From a checkpoint of a small sound classifier.
Training: adamw at rate 0.0017, 23900 steps, batches of 64, held-out accuracy 97%.
Rows from block 9 of a small sound classifier, named by matrix and row number. Rows with one number belong to one channel. Each number is 50 + 15 x the weight over its row's rms, rounded and kept within 0 to 99. All counts start at 0.
After each channel's rows are labels from the 100 clips, of 14976, where the channel reaches its highest value: "top examples" is what is common among them. Only what is clearly more common there than usual is listed. The data: short read English sentences (LibriTTS-R). In brackets: how many of the 100, against the usual share in percent.
# convs0: first width-5 conv (model.blocks.9.convs.0.weight, 112x112x5, each kernel summed), inputs 0-111
# convs1: second width-5 conv (model.blocks.9.convs.1.weight, 112x112x5, transposed, each kernel summed), outputs 0-111

convs0.69:69 28 37 51 52 37 42 36 73 36 42 54 52 71 51 60 59 56 67 47 60 84 64 50 52 64 23 39 63 78 41 44 48 40 50 51 51 56 53 72 45 58 48 63 26 51 64 46 54 55 42 36 85 64 70 66 47 49 70 29 47 50 34 65 84 24 39 52 45 43 63 91 39 51 30 69 54 52 25 55 71 42 87 32 52 79 51 43 26 62 55 52 74 39 52 71 41 55 44 40 52 26 35 40 44 72 63 61 59 69 58 53
convs1.69:33 37 27 27 29 56 32 53 30 37 25 49 50 44 52 47 27 49 32 65 35 54 41 28 36 49 32 41 62 52 47 34 46 45 30 26 43 30 37 32 37 55 49 21 33 63 24 32 40 46 47 53 70 51 21 50 70 30 40 33 71 33 31 30 22 24 76 37 36 32 47 40 53 65 28 79 44 44 29 47 57 66 41 44 30 52 65 36 50 56 50 38 61 33 38 54 33 30 53 37 37 58 28 36 33 55 26 42 53 57 54 67
top examples: voice: male (99 vs 45.9)

convs0.79:43 57 63 58 55 54 60 48 48 36 33 44 71 75 44 50 63 58 52 21 40 68 61 41 53 69 16 40 51 75 24 42 56 31 43 39 33 71 57 64 59 45 55 72 19 49 58 48 55 54 32 28 62 69 67 60 38 52 49 38 34 30 29 73 82 49 26 48 32 45 71 78 31 54 60 58 50 42 43 64 44 39 54 35 49 62 45 23 28 59 34 12 57 35 50 71 22 53 44 42 41 38 42 22 56 60 30 65 40 64 61 41
convs1.79:37 36 50 44 37 46 39 63 45 37 37 63 73 63 46 41 52 43 44 60 23 63 69 15 57 69 31 69 65 75 42 49 51 32 46 41 30 48 37 32 28 61 50 46 25 70 35 32 34 27 38 60 63 66 42 69 63 44 28 26 61 36 32 54 52 31 56 41 30 31 62 44 39 73 44 58 30 23 24 68 61 58 29 31 35 63 61 33 62 67 45 29 57 30 51 69 43 33 63 25 55 61 46 31 42 65 43 34 70 57 69 62
top examples: voice: male (100 vs 45.9)

convs0.56:77 27 34 55 58 65 35 48 53 52 18 78 55 38 41 54 54 56 41 63 31 40 60 32 27 43 70 30 66 43 65 17 35 74 56 78 83 37 55 31 54 47 45 46 78 44 43 64 52 60 54 72 55 47 40 33 76 40 70 35 64 70 61 42 42 14 66 47 68 55 46 39 71 58 40 51 43 67 39 43 53 62 54 71 42 39 62 71 62 67 77 77 48 64 49 44 70 51 51 51 73 51 44 66 67 30 54 42 65 52 59 58
convs1.56:36 65 62 58 56 30 44 36 37 55 36 37 38 24 34 28 34 46 43 26 49 36 39 44 34 36 53 35 42 28 24 24 12 52 62 50 48 58 51 47 45 38 45 56 52 51 50 46 59 56 55 15 40 22 44 84 29 51 38 53 37 40 57 52 47 38 38 45 46 42 29 57 24 48 59 52 39 42 33 23 95 38 65 57 41 85 39 52 36 33 34 46 42 45 40 14 54 38 40 54 37 45 40 55 43 91 45 48 40 43 36 35
top examples: voice: female (100 vs 54.1)

convs0.100:68 40 00 44 73 38 26 53 36 46 11 51 58 38 52 42 56 58 25 74 22 48 53 17 05 33 57 51 56 45 40 25 53 58 46 45 62 46 54 53 44 67 36 49 66 39 52 32 55 38 56 64 53 37 51 45 64 67 54 37 65 57 47 35 40 28 72 40 59 34 28 35 46 35 29 55 55 50 11 40 61 50 57 42 57 45 50 62 49 59 69 66 41 56 36 44 54 52 50 57 83 31 36 55 36 43 69 39 51 43 71 35
convs1.100:56 51 70 65 49 54 44 32 40 59 27 33 33 25 65 49 20 57 56 40 55 50 30 59 44 48 55 51 54 21 28 24 00 48 58 60 48 57 40 64 62 32 67 51 53 40 40 49 47 66 55 37 45 38 52 57 18 57 51 47 22 59 56 52 40 34 18 53 40 32 16 52 39 50 56 58 54 47 36 13 52 40 71 68 56 63 33 60 40 46 33 52 66 53 45 15 67 49 51 53 59 50 59 56 33 70 45 39 52 66 26 31
top examples: voice: female (100 vs 54.1)

convs0.26:60 57 19 64 71 59 48 65 52 34 35 55 57 57 62 40 41 58 27 64 15 31 47 18 15 67 58 66 35 37 41 53 10 52 44 46 45 50 39 26 68 72 38 46 50 49 61 70 55 53 46 47 65 47 18 48 70 45 59 59 38 50 55 47 36 37 42 57 46 50 45 36 37 55 42 25 34 37 33 17 23 39 66 36 36 28 47 69 48 49 36 52 24 68 37 37 53 57 36 79 61 26 31 47 41 43 79 55 53 56 46 50
convs1.26:63 55 61 48 73 62 47 66 62 53 75 52 26 58 74 47 41 63 64 40 94 47 36 87 66 50 65 56 43 45 34 66 50 50 42 54 56 60 67 64 48 24 69 28 56 43 49 50 69 73 69 39 47 44 41 27 45 62 61 64 40 51 68 46 40 62 47 33 64 61 72 75 56 25 66 56 84 49 73 38 52 37 62 80 76 46 41 69 39 31 33 59 58 59 69 73 52 70 43 57 57 52 42 70 57 40 42 72 49 69 30 58
top examples: voice: female (100 vs 54.1)

convs0.81:62 40 42 57 57 45 48 38 66 29 46 48 64 75 49 49 57 57 58 39 46 79 62 42 51 75 15 37 56 68 25 39 47 33 46 48 43 63 53 64 53 60 50 57 15 52 68 46 56 57 38 41 79 74 68 63 42 48 62 38 35 40 26 73 78 39 31 51 32 40 74 76 36 57 41 63 63 45 34 57 56 41 80 14 53 63 39 38 34 59 41 33 68 29 51 68 31 55 43 43 53 19 39 25 47 65 53 57 57 79 60 48
convs1.81:39 33 27 24 33 58 40 61 35 31 34 58 64 53 56 32 34 42 37 71 30 62 48 28 42 56 39 57 72 58 48 49 50 38 32 35 47 30 31 34 30 55 43 20 39 58 27 38 29 33 35 59 81 62 26 65 83 29 40 36 69 43 30 33 26 40 74 30 41 40 58 24 50 59 33 68 39 43 39 56 63 55 24 34 34 63 56 40 54 55 57 38 64 45 41 58 44 30 66 36 53 52 33 34 44 66 30 43 64 72 62 57
top examples: voice: male (97 vs 45.9)

convs0.64:61 54 82 60 54 47 59 30 70 45 38 61 71 77 38 62 60 61 72 28 46 73 62 19 76 61 32 28 53 68 43 31 50 43 45 53 38 63 64 66 62 44 38 68 30 46 62 54 57 51 46 35 65 68 72 58 36 44 73 41 53 43 35 74 77 34 37 48 49 59 73 97 36 55 65 71 41 48 45 62 55 46 59 36 43 76 50 40 40 71 44 36 68 34 48 69 40 56 35 38 44 51 31 32 67 74 34 64 52 63 61 51
convs1.64:22 42 36 37 31 52 24 59 31 37 30 53 63 44 40 54 44 38 35 58 37 56 56 30 45 64 35 54 57 61 54 45 45 33 43 39 37 32 34 29 34 70 45 39 25 85 35 34 46 49 45 57 50 58 29 52 60 37 20 31 75 33 33 40 36 28 75 34 32 34 38 47 44 77 28 57 41 34 33 57 52 72 36 42 26 52 73 44 69 63 48 39 60 35 35 54 45 32 64 33 35 72 34 36 31 52 38 25 60 51 61 76
top examples: voice: male (100 vs 45.9)

convs0.23:75 33 18 54 66 62 40 50 41 49 07 78 56 28 46 51 49 66 35 69 27 43 59 38 11 38 63 40 67 44 58 22 51 56 48 71 73 41 54 39 48 65 51 40 62 50 37 56 63 71 59 78 53 43 45 31 69 53 60 40 66 70 59 34 35 22 74 44 58 33 41 32 64 52 36 54 58 47 30 46 56 64 54 66 57 37 62 78 63 69 76 69 45 67 53 43 67 56 60 57 80 46 49 62 56 35 59 34 59 45 64 40
convs1.23:42 65 57 62 60 25 43 35 36 58 33 32 35 29 45 20 30 44 40 28 59 39 38 47 34 36 58 35 42 24 12 27 01 55 58 54 57 49 46 45 54 36 48 47 58 51 50 43 60 65 50 21 39 33 40 71 31 55 39 50 38 50 60 47 42 32 37 47 51 46 22 52 33 50 51 51 49 49 28 20 85 31 61 56 48 77 38 53 33 32 30 46 49 53 43 13 57 40 44 61 44 41 40 55 37 80 46 38 39 51 32 31
top examples: voice: female (100 vs 54.1)

convs0.14:30 67 68 65 56 50 72 48 46 52 00 50 73 62 42 63 62 51 43 35 00 54 53 23 34 52 39 30 36 63 49 32 64 51 37 50 33 63 49 67 73 49 40 67 39 43 39 55 53 53 50 37 54 68 66 54 41 45 44 12 68 53 43 59 68 21 51 52 64 59 69 55 40 58 66 68 43 52 30 67 47 55 29 36 41 62 61 44 49 70 46 38 47 54 46 64 37 43 20 35 28 40 31 39 67 50 28 58 40 59 56 32
convs1.14:19 52 65 56 45 61 49 54 31 49 41 72 73 45 32 77 61 11 41 47 26 55 77 15 62 62 44 50 49 73 67 34 49 31 58 56 27 46 43 34 35 58 26 58 37 61 46 61 38 30 49 55 36 59 46 42 39 42 28 24 60 56 46 50 59 37 53 50 35 43 46 43 34 73 59 46 19 27 35 65 39 57 26 32 28 46 65 48 74 70 75 50 49 34 49 59 58 38 48 22 27 71 52 42 60 44 44 26 64 42 65 49
top examples: voice: male (99 vs 45.9)

convs0.25:63 47 45 55 48 55 49 52 44 45 28 68 66 35 42 56 61 51 17 67 27 16 49 37 34 44 72 50 53 36 61 33 33 64 59 73 72 30 57 28 50 58 57 39 69 47 46 45 53 60 59 71 44 34 11 42 71 45 36 39 54 62 62 46 36 22 59 53 57 49 42 21 68 56 50 24 34 53 44 30 25 61 47 58 34 28 57 75 72 67 60 67 13 67 31 27 66 43 46 55 56 54 53 62 68 27 59 35 62 35 66 54
convs1.25:39 49 51 60 63 39 46 37 39 62 47 44 40 43 35 41 34 44 41 40 66 36 46 54 22 32 65 33 35 34 48 38 40 64 67 63 63 46 65 36 56 30 37 40 63 45 54 56 54 60 68 31 45 34 33 89 48 45 50 44 57 60 63 41 37 44 60 42 63 60 58 43 46 46 52 48 44 60 41 34 99 38 53 63 39 99 51 63 34 19 44 63 35 69 41 43 62 44 28 64 43 32 30 65 52 99 56 48 31 40 29 40
top examples: voice: female (100 vs 54.1)

convs0.27:46 57 55 36 66 48 76 57 38 54 39 57 50 30 33 50 50 33 31 55 11 46 43 10 35 22 61 47 44 40 40 44 73 65 23 62 51 34 48 45 25 56 30 28 67 36 40 58 33 30 62 61 15 38 51 51 70 60 45 55 64 71 57 31 33 19 76 57 56 58 33 26 52 39 57 43 36 52 27 62 60 57 30 36 48 57 53 66 64 47 48 43 32 66 32 50 66 41 19 56 54 58 22 52 50 43 62 39 68 35 67 59
convs1.27:47 58 56 52 58 42 50 33 54 65 41 61 50 24 42 43 51 14 43 21 35 29 58 40 26 38 50 31 34 40 69 31 26 47 52 57 39 54 51 46 47 47 17 63 54 46 36 75 44 52 71 31 29 39 39 60 22 43 46 51 43 69 56 47 55 49 30 48 46 52 31 35 11 42 51 39 48 46 53 32 59 47 52 39 35 67 37 73 47 38 71 71 38 45 39 21 66 57 32 45 48 26 32 47 54 67 60 26 29 35 23 07
top examples: voice: female (99 vs 54.1)

convs0.31:72 27 01 55 73 58 24 46 38 43 01 61 54 41 58 40 47 70 30 71 31 49 63 39 09 38 57 45 59 50 54 22 43 60 48 59 61 40 42 44 57 60 48 42 67 50 54 50 63 54 48 64 74 54 48 35 57 46 63 44 67 64 52 35 46 29 66 42 69 43 31 35 57 50 20 63 63 53 08 37 59 51 69 59 55 31 55 60 45 72 65 67 52 59 49 40 62 51 59 56 72 23 42 55 49 40 54 33 60 62 55 38
convs1.31:49 67 69 64 48 41 49 29 40 46 38 44 36 15 55 26 30 54 47 42 61 40 30 52 47 40 61 50 46 20 34 30 00 48 57 44 48 63 52 51 60 10 71 51 52 48 54 55 66 61 48 22 46 29 53 52 30 58 49 50 16 36 56 54 50 29 20 50 45 35 35 61 42 36 62 59 46 45 29 10 57 35 65 68 52 64 21 48 46 29 30 50 53 44 48 21 42 47 46 47 44 34 49 50 42 58 40 63 44 55 24 33
top examples: voice: female (100 vs 54.1)

convs0.63:58 29 00 58 66 37 28 48 50 26 21 42 53 60 61 45 42 53 38 73 03 49 58 28 20 57 50 60 39 50 35 41 42 52 47 38 39 49 40 45 58 72 44 43 51 47 60 46 58 55 41 56 76 55 39 49 46 51 51 40 41 52 47 40 44 27 44 47 45 27 49 41 45 46 17 48 63 38 19 39 50 41 72 37 55 35 50 56 39 52 55 50 48 66 48 46 44 49 36 55 63 20 36 46 17 53 78 32 52 65 41 22
convs1.63:83 30 36 47 53 73 51 56 59 26 66 44 18 51 94 29 51 55 46 68 74 55 25 60 40 55 60 24 60 34 41 33 33 47 32 41 71 50 56 65 59 33 70 19 48 30 58 63 40 71 52 52 60 50 49 28 60 52 79 46 34 59 47 44 37 51 39 35 48 47 63 42 75 27 40 61 71 57 55 30 49 44 48 62 74 40 33 64 41 55 48 64 61 63 80 60 48 65 58 47 73 36 67 54 56 34 61 59 55 71 26 31
top examples: voice: female (84 vs 54.1)

convs0.80:59 69 79 70 57 52 68 36 62 47 20 60 74 76 44 66 59 59 63 28 27 67 63 25 65 60 35 36 46 69 49 36 55 43 45 52 36 69 53 68 72 45 40 73 32 53 57 59 56 52 47 31 62 71 74 55 31 46 72 34 64 49 40 73 74 36 42 44 54 60 80 86 35 61 70 72 41 51 46 61 50 44 44 35 42 70 55 42 42 74 37 35 66 38 49 67 43 60 33 41 40 45 35 31 73 67 27 62 47 61 58 34
convs1.80:20 46 47 44 34 51 31 62 33 39 35 62 71 44 26 58 53 27 37 54 39 60 64 37 54 67 40 62 56 67 56 47 46 29 49 45 30 34 37 31 30 66 37 45 28 85 36 39 49 50 51 57 43 59 35 56 51 39 14 30 70 37 38 40 43 32 69 42 31 36 37 51 38 79 39 53 28 30 31 63 50 72 31 45 22 55 72 48 76 61 55 45 58 36 36 57 49 31 62 28 32 76 42 40 33 55 42 24 64 47 69 73
top examples: voice: male (95 vs 45.9)

convs0.36:36 51 55 54 57 63 59 49 39 44 39 41 49 70 50 48 53 48 44 21 37 50 61 52 40 66 14 50 44 74 23 49 49 22 43 34 34 71 47 58 59 44 63 69 21 54 56 59 54 50 21 16 50 56 50 49 38 45 45 41 32 24 28 64 79 59 23 55 29 34 61 62 35 56 52 46 38 38 54 51 33 34 57 38 42 51 43 24 17 54 33 09 44 41 50 70 10 54 42 35 40 39 50 24 47 54 31 64 30 47 39 40
convs1.36:62 36 60 51 46 51 51 54 72 38 51 71 46 80 56 26 59 55 58 58 36 59 58 20 71 61 35 56 58 64 45 57 50 36 59 50 30 61 50 49 35 51 54 52 30 54 47 45 28 16 45 53 65 63 59 91 61 53 55 44 51 45 36 65 63 52 53 44 29 38 78 46 42 56 57 63 31 22 37 62 82 60 47 30 52 84 58 30 51 57 44 34 54 31 79 80 51 48 54 19 85 55 62 35 60 88 56 55 68 53 51 49
top examples: voice: male (100 vs 45.9)

convs0.42:76 43 31 57 48 56 46 55 58 40 23 66 63 41 46 48 59 59 16 66 25 20 55 34 27 50 75 55 55 37 55 37 20 63 61 65 67 29 54 32 58 60 54 41 70 56 53 51 58 60 50 65 63 35 03 41 69 41 44 45 47 57 60 46 35 30 46 54 52 42 41 26 59 56 43 33 34 51 38 17 26 56 55 58 32 28 52 71 63 66 53 66 09 67 34 25 65 48 47 59 64 44 52 56 59 31 64 38 61 39 57 50
convs1.42:46 52 49 60 60 42 43 38 46 55 57 44 33 44 52 36 32 57 49 43 83 38 37 64 32 32 67 39 37 35 42 42 37 65 63 61 64 52 65 37 57 21 58 36 63 45 57 48 56 62 64 29 49 36 33 79 46 47 53 48 56 55 59 42 36 41 57 44 68 59 67 59 54 35 54 53 48 59 46 35 99 36 66 71 47 96 46 61 28 18 36 64 40 69 52 54 58 44 30 63 53 29 35 68 54 90 57 58 32 48 30 46
top examples: voice: female (100 vs 54.1)

convs0.45:71 24 00 61 69 53 28 50 46 29 12 53 62 55 66 48 48 68 35 70 19 52 58 32 09 50 54 59 51 47 45 37 36 51 58 52 51 43 45 43 63 67 48 44 59 49 65 53 61 52 42 60 89 58 38 43 51 46 57 38 47 56 48 40 43 40 51 47 53 31 41 39 46 45 16 52 63 41 13 33 51 41 73 46 52 28 47 54 40 66 55 63 43 60 51 38 55 46 47 52 65 18 42 46 36 45 66 34 59 65 47 25
convs1.45:59 57 59 56 49 61 63 45 47 38 64 42 35 40 63 18 46 63 57 58 83 50 14 59 50 35 69 47 52 30 38 46 37 58 41 45 73 58 55 52 60 07 75 30 49 29 60 54 60 73 46 34 56 51 52 39 49 63 65 37 27 38 53 48 42 40 26 57 56 41 62 72 71 23 64 61 69 60 33 34 60 36 49 69 71 59 20 54 36 22 32 56 65 63 74 57 41 50 50 53 57 20 64 51 60 40 54 83 38 65 28 41
top examples: voice: female (100 vs 54.1)

convs0.91:46 25 21 60 53 56 20 75 31 44 39 38 65 68 45 51 51 63 30 55 45 59 59 62 16 60 53 56 70 43 37 48 01 42 59 48 40 45 56 47 59 84 54 42 44 52 68 34 72 57 30 42 64 44 25 62 56 44 42 21 43 27 46 69 54 49 47 63 48 36 51 49 36 33 29 41 23 31 40 17 42 37 48 38 37 42 46 43 37 54 42 41 15 67 34 36 35 26 46 47 38 34 58 42 40 54 74 66 37 49 50 35
convs1.91:44 44 61 51 48 47 75 57 42 52 74 38 67 52 57 53 50 72 57 47 69 49 21 57 39 32 64 48 49 45 53 58 85 69 61 53 71 57 75 60 68 17 51 45 63 24 55 59 51 46 41 50 47 65 67 38 60 68 64 37 39 52 44 46 44 65 43 74 66 56 75 59 60 37 65 55 86 68 58 72 83 40 48 52 73 67 28 43 36 15 48 56 57 57 60 77 43 49 37 62 51 26 53 43 85 34 55 84 33 56 45 45
top examples: voice: female (99 vs 54.1)

convs0.87:82 43 21 57 60 60 42 53 54 52 04 71 57 43 47 52 53 60 22 72 21 35 66 29 18 44 77 46 64 46 56 26 37 75 59 58 62 40 50 40 52 70 54 49 79 57 48 56 61 63 49 70 57 39 27 32 72 50 58 49 55 62 68 39 37 21 59 54 54 41 38 30 58 59 37 45 47 53 34 35 49 60 57 68 50 41 62 76 57 62 69 65 29 76 47 33 61 54 58 72 82 51 44 61 52 39 67 34 60 41 62 48
convs1.87:45 65 59 54 57 32 38 34 38 59 44 40 34 25 51 16 29 42 47 33 63 37 28 52 36 34 61 44 44 24 20 35 04 60 59 57 51 53 57 43 49 36 49 49 57 64 42 48 55 64 62 23 38 28 40 79 37 50 43 53 46 48 61 43 40 38 44 52 50 53 38 60 37 43 57 52 41 51 35 19 99 45 65 62 44 88 43 62 40 31 26 50 44 56 42 26 61 42 44 61 42 48 37 61 36 89 54 41 45 48 30 37
top examples: voice: female (99 vs 54.1)

convs0.108:65 37 58 52 54 43 47 28 70 42 52 59 77 78 51 59 67 53 62 36 56 86 69 23 60 69 28 31 59 69 42 34 50 43 45 52 40 59 58 73 50 61 43 54 28 50 70 49 64 56 49 46 82 74 78 62 35 46 72 31 55 44 37 76 73 37 40 50 48 60 74 92 44 47 42 64 55 52 38 61 54 43 71 37 52 77 53 37 34 68 55 49 71 31 48 68 41 60 39 42 47 31 31 42 61 74 50 59 51 75 63 65
convs1.108:23 41 35 31 20 52 26 57 25 31 25 47 64 37 50 51 35 48 33 61 28 59 49 30 42 64 38 58 66 60 50 47 43 35 32 33 49 20 31 31 37 62 55 27 32 68 34 28 47 49 32 60 58 57 30 46 62 36 34 27 66 33 28 25 24 26 70 37 37 28 35 44 47 71 31 61 50 42 39 53 51 59 37 40 38 50 61 35 60 60 48 35 69 37 38 51 36 31 67 36 33 65 36 27 36 48 34 40 56 63 63 68
top examples: voice: male (99 vs 45.9)