A small sound classifier, trained from scratch.
Model: log mel input, arch tc_resnet.
Rows from block 7 of a small sound classifier, named by matrix and row number. Rows with one number belong to one channel. Each number is 128 + 32 x the weight over its row's rms, rounded and kept within 0 to 255. All counts start at 0. Numbers have three digits each.
After each channel's rows are labels from the 100 clips, of 14976, where the channel reaches its highest value: "loudest band" is the band of the loudest frequency at the time of the peak; "strongest on" is what is common among them. Only what is clearly more common there than usual is listed. The data: short read English sentences (LibriTTS-R).
# convs0: first width-5 conv (model.blocks.7.convs.0.weight, 112x112x5, each kernel summed), inputs 0-55
# convs1: second width-5 conv (model.blocks.7.convs.1.weight, 112x112x5, transposed, each kernel summed), outputs 0-55

convs0.22:120102066116122123121076100118098132099129123139120145047147093099160116059125135123084169129101081138142138109096139107101133128116158134103083151138139130127036058122
convs1.22:121145102116115088079091134134130035063108156126134118091147107096134100105157137141091176139164116132092001146058068083092130102121136111119086101139129141171064073121
loudest band: 4000 to 8000 Hz
strongest on: voice: female

convs0.21:106094077125139129126068087129107142101109140149122123048141097075151125075126138111066163145083090140128155111094151097104137135110153122099069135140151145114065067108
convs1.21:108142094096121070075089123139123037089107149175133101090137082101134072104136148130110152137133116144118031152081055096101133069125146117107071109118137136165087079113
loudest band: 500 to 1000 Hz
strongest on: voice: female

convs0.102:116043084109131114116066111122093104107159145187172072128175040178146100092160143061104114118056102154110148088120164124132195081057145087130091127137133156146122157122
convs1.102:102105073079112103096148152109099098155126124185122054133127084149096071051133140105104083098126123160092079166119050122126128026105116138114135102133151070145156142121
loudest band: 4000 to 8000 Hz
strongest on: voice: female

convs0.89:053015097122158153145108091149185125144157172189158062134129158183170144144126115112143133147123123138174182129097172111117098145097152153139069136121141119105126123113
convs1.89:111108067100104091068112172088116059088135099163107067111113101132121145072151145086158114124104100119138084155092067138106124082120111118115069101085120127098113095121
loudest band: 250 to 500 Hz
strongest on: voice: female

convs0.32:112109084115129130120079093128106135099115126133117137040143099076154126067119142128082156138106083138127136110095137104096132127104156131102082145137142137112052058118
convs1.32:114151105120124085075079115133127050072108156137136112087144102097140105103144140140094168148143119136108022153059074085109124098126146108116068109126131150158065073109
loudest band: 4000 to 8000 Hz
strongest on: voice: female

convs0.106:121104071121130128120070106136097140089126126139119121063149103084155128065131139110075164144083088134126150121092145101093132130106149125092079138150151146120058065115
convs1.106:104141101102119071067097127136126040091111146152132107089131082102137099105142139138108166135145124130100024153078052097103134079128138129104072117151136134155085083108
loudest band: 500 to 1000 Hz
strongest on: voice: female

convs0.45:139097158138115118132136172086104087148168087138108103170123101170140108130106084082140086106090154102103090080078125165141134105107093111124144140130117091119149206104
convs1.45:097177100094107112107112077097168127100168146099184102099103090098085120100082094150111093091088167089148129099139116176102104108177085096096118101133100155120103108080
loudest band: 4000 to 8000 Hz
strongest on: voice: male

convs0.70:132097117109111103150131169088083055140152070126111096164140085134136068120126116064132097090077148106089062094130089162112159106112094105130161147138105094115159168097
convs1.70:098155094099121122116123083091156134109159144086165094093116112085080099096069094141095075074081125105145127077166114169101091099141089112097125094127102154125106096090
loudest band: 4000 to 8000 Hz
strongest on: voice: male

convs0.44:111099079121134134124077094135108147096111135139118127045146103075151133071125140126074161144103088134129147114095147101099131131103154123095071140141152143112062063112
convs1.44:104145102104124072075087118139131032084107146156135110089134083095139099106137142143110164143139117138115023159073063092104133079127145117109070115124141137157080078112
loudest band: 500 to 1000 Hz; 250 to 500 Hz
strongest on: voice: female

convs0.91:148072128115101115140128179092117050145161068109118107180127112164137092138113098087147093085090156096098075102115077157105129108105107117124143140131112079123154164102
convs1.91:087164083116113123110118085096176123101173136093164107089105107085093124101086081153097103079096143076147121093146118156108110118160076100104118110131096169126101095089
loudest band: 4000 to 8000 Hz
strongest on: voice: male

convs0.33:091064061122128117132090067101124116126124151144150148027141089093149128078124133122093148122107103139138130124116130111117132127102147117123062137134120126120067053123
convs1.33:108123094133130123094114134133115042061112138148125124089140112089140079080158123096079177139125118117110017167073097085121116117115132072149104097077108149158047065131
loudest band: 4000 to 8000 Hz
strongest on: voice: female

convs0.73:118122089121133132123072098134094151101108125139111123054148099070152133072124144125077159149102094137123147109092148101096131132105155124090084140143155148106067071104
convs1.73:107147106108127070071085115144132062088107150149138106094132081101139101109133149147110153143139115146116042151075060086104140083132150127102060119143146141157090085116
loudest band: 500 to 1000 Hz
strongest on: voice: female

convs0.24:104078064121131124123072085124109132102117144152125120053150092074155124075125145103065162142083092148129150121104146111106139129106154119098076136143147140118067056109
convs1.24:106133095097123081081096122139115022091109151177135095096133083099132067087143137111104154138136128141113015153077050097105140071121142124116080104118142132154086084113
loudest band: 500 to 1000 Hz
strongest on: voice: female

convs0.19:149083110105117111142132170096084044130149087110120106169127101152133075123131099065143109080070142090094068097143085162101137110117093105121158130129106081119146164105
convs1.19:094151096117134125114130095105166133098170146097145102087111130090095098100081085144079084083090131099168121059178124161111102120141076112121122096125101192133094091094
loudest band: 4000 to 8000 Hz
strongest on: voice: male

convs0.8:142180088117165130129172122138087100105148171093153085114105077116133133081189109136121129099138093099093095161217128161141134118135082120217157134139104093110122136200
convs1.8:147082140191214218153232138145115140100149111109112146147129169099135122153126120122074130163146148126167106089188167133124138217130139152165188143108160150102093112139
loudest band: 250 to 500 Hz
strongest on: voice: male

convs0.90:126115078120119122121075116120098128085128110137117128056143098107162112073137131117072181132090073139141136113102144106098127124117146139092084149138154131126032064129
convs1.90:147148101105125093080106160132132058064095155149133121094131110098136094116173130129094183140163123131095012121061069096093141095119139113128076098151144145185061067123
loudest band: 500 to 1000 Hz
strongest on: voice: female

convs0.39:107068066119122119130093089105129120104131141142145128024141093099147124081142127120087166123111082136144131131126140126112140126116142130116053139134133123126036051130
convs1.39:138129103132141132103149165125107042045115137163105140090136120090148071089182110092079193143146133114105011135082094100108129121109135087155118100085112143166044063128
loudest band: 4000 to 8000 Hz; 250 to 500 Hz
strongest on: voice: female

convs0.49:138193146153106112129076168139109140059158045107102100116144113131168092084166139125068186111088068143110125117090118102126126068126143146092124139134160106136050112174
convs1.49:166179164105067091075117156143163118094107192114129091121132123113094140193153134175112165137176139101114099078063116123080123100146118152107076082179154141173102081129
loudest band: 4000 to 8000 Hz
strongest on: voice: female

convs0.98:100084075126129128129067083120094141100106141147130141071143095103154126074116126109081170148081092125132162109089150088097121141104145122090067138140159150136068074111
convs1.98:115140090104128063075086136130127047085108145168129116095141089110143081109138139121109159138130117140120039163079058094103133073117149113127065117133132128186087076120
loudest band: 250 to 500 Hz
strongest on: voice: female

convs0.43:096080152113099165145123121128183151147168139108136127166129189199149179163150141148158088142159123141175172091116124125094069140076163172120103115082111102090140160127
convs1.43:127128074137109117073113160086137105085152111072131120094080068084130201105128094119119151147088125099128112109102122150081132158166102089132091116103095158073098105113
loudest band: 4000 to 8000 Hz
strongest on: voice: male

convs0.5:122092083126128126125055122129101133076123117150119115082142098112160121082139123097056166143070081144141162111092149100097138133099154128087069129150161146139057084108
convs1.5:132132089085107072066096145123125050094102146172125100097132087114131091104146139130113157123148130144105041140084035100095136053116140133113074112127146116187100090123
loudest band: 250 to 500 Hz
strongest on: voice: female

convs0.51:158100108104102138149148174106099059143136068107113117157139117123121085146094122103138084093099158107087057128129064154091132119119113151127155174152133068120160132095
convs1.51:077162082117111130127121073089166116107163107078176113084104086061105116096118093153076119084103145086131121095141112146108106115146088104105139120132095135120099089104
loudest band: 4000 to 8000 Hz
strongest on: voice: male

convs0.93:150085082138125110115075147115085117117124146194107067132149101147150097103157103072094153125057116100110190065101166121121157135129122118065122142149151176143116153094
convs1.93:121106086100132105097130161124098130130109121179119074112118064137120077087121153111112114112115110173093059142112035110120158036131164145101121123176168075154157108124
loudest band: 500 to 1000 Hz
strongest on: voice: female

convs0.67:103075062115131125126086075113124124117119145138138137027138085083148124080124133131085155121113095140133125114112132114110136123110151119111068139126129124116055054119
convs1.67:125138101146129120089102128131115043062119146151126119089138119090146087091159121098077174149129125120117028153054097088128123110125143074137090085075119157147054066119
loudest band: 4000 to 8000 Hz
strongest on: voice: female

convs0.65:084118158142146134144087103133082171124131145141138092131139103145128141107129129052112126180038121110121178107085157089137130111132117096077094103155183171134121162102
convs1.65:097125108083114044071093118110108083153121119146135083097136058131127102097108172109146117126104130127124128165109078115099120074125134130088066128123116114127162139111
loudest band: 250 to 500 Hz
strongest on: voice: female

convs0.87:118113081122133132122067101140107147090110131139117122056148111070151128074131143121065157144099091141124149114095143104100134124102151126094078134142156146108059064111
convs1.87:113143100103127075074086116143128040090106154159132102098137081102135098109138154144111161145140119143107023148073060095104140075133150128101068114128144133148088086114
loudest band: 500 to 1000 Hz; 250 to 500 Hz
strongest on: voice: female

convs0.104:136052074107099161164132118087117100139145100083155147153144125182113176108121132147159055114131129115108124102127074111077083128016132158139151128122130086138153151137
convs1.104:090156087137104120091125098087166134115158080066168142101091074063110191123119108150084151152107165087112127147131120159102127151141085097119139147140111119055099109123
loudest band: 4000 to 8000 Hz
strongest on: voice: male

convs0.10:108092073125137130124075084133108141103105142147126120056145101069152132076120136119074158148093093134129154116099148100098133137105150124096074134145153149110067072108
convs1.10:103144097106127069078086119139120043088111145175133106089133079103139085101135144130108148143132121144121029156079055097110134076123149119114069112122137135157086081111
loudest band: 500 to 1000 Hz; 250 to 500 Hz
strongest on: voice: female

convs0.58:110089073120132128127082089132132135099120147144131123043141113082151137082128135138086150135121086135132139122105140111106136124099151131109063136142143138117051058121
convs1.58:112141098118126096085103125143123027068109141159122112097131091093140114090147126130102176141134116135107000152077064097107131085115144105115088111090133139148063074115
loudest band: 500 to 1000 Hz; 250 to 500 Hz
strongest on: voice: female

convs0.54:105084079116130126131078086121129134110113138138135139036138099087150133082121128139085150134115086138132135114102136104104133118101150124110073137134138130119044058120
convs1.54:121146105125120099083089129139123041061111143142128118090139106091144099095153133121089177154131119124111021161056084087117116102118146094126082094083122150164060068119
loudest band: 4000 to 8000 Hz
strongest on: voice: female

convs0.42:122094079121130127133065109120098144081119125145124130075139103107152133066130118103071169147080080118128163122090145089092126134103137123086069130146161147141058080117
convs1.42:113134099092117067066094138129137060087107143155127114093132083108134093116138142146116160122151121132091040150093053101085131077116142125115064122143131119185089080122
loudest band: 250 to 500 Hz
strongest on: voice: female

convs0.27:122098065120129122121080099124112131094128131136116140034146093083156119069126136117084171134091083139132136100102143117106137127126152134100081141140142133122037061115
convs1.27:121137110120124097092101133143118039063102161148128114086136104089135075106161124135096168138163136139103000142063067089104138094133141113114083093125131143158062066118
loudest band: 500 to 1000 Hz
strongest on: voice: female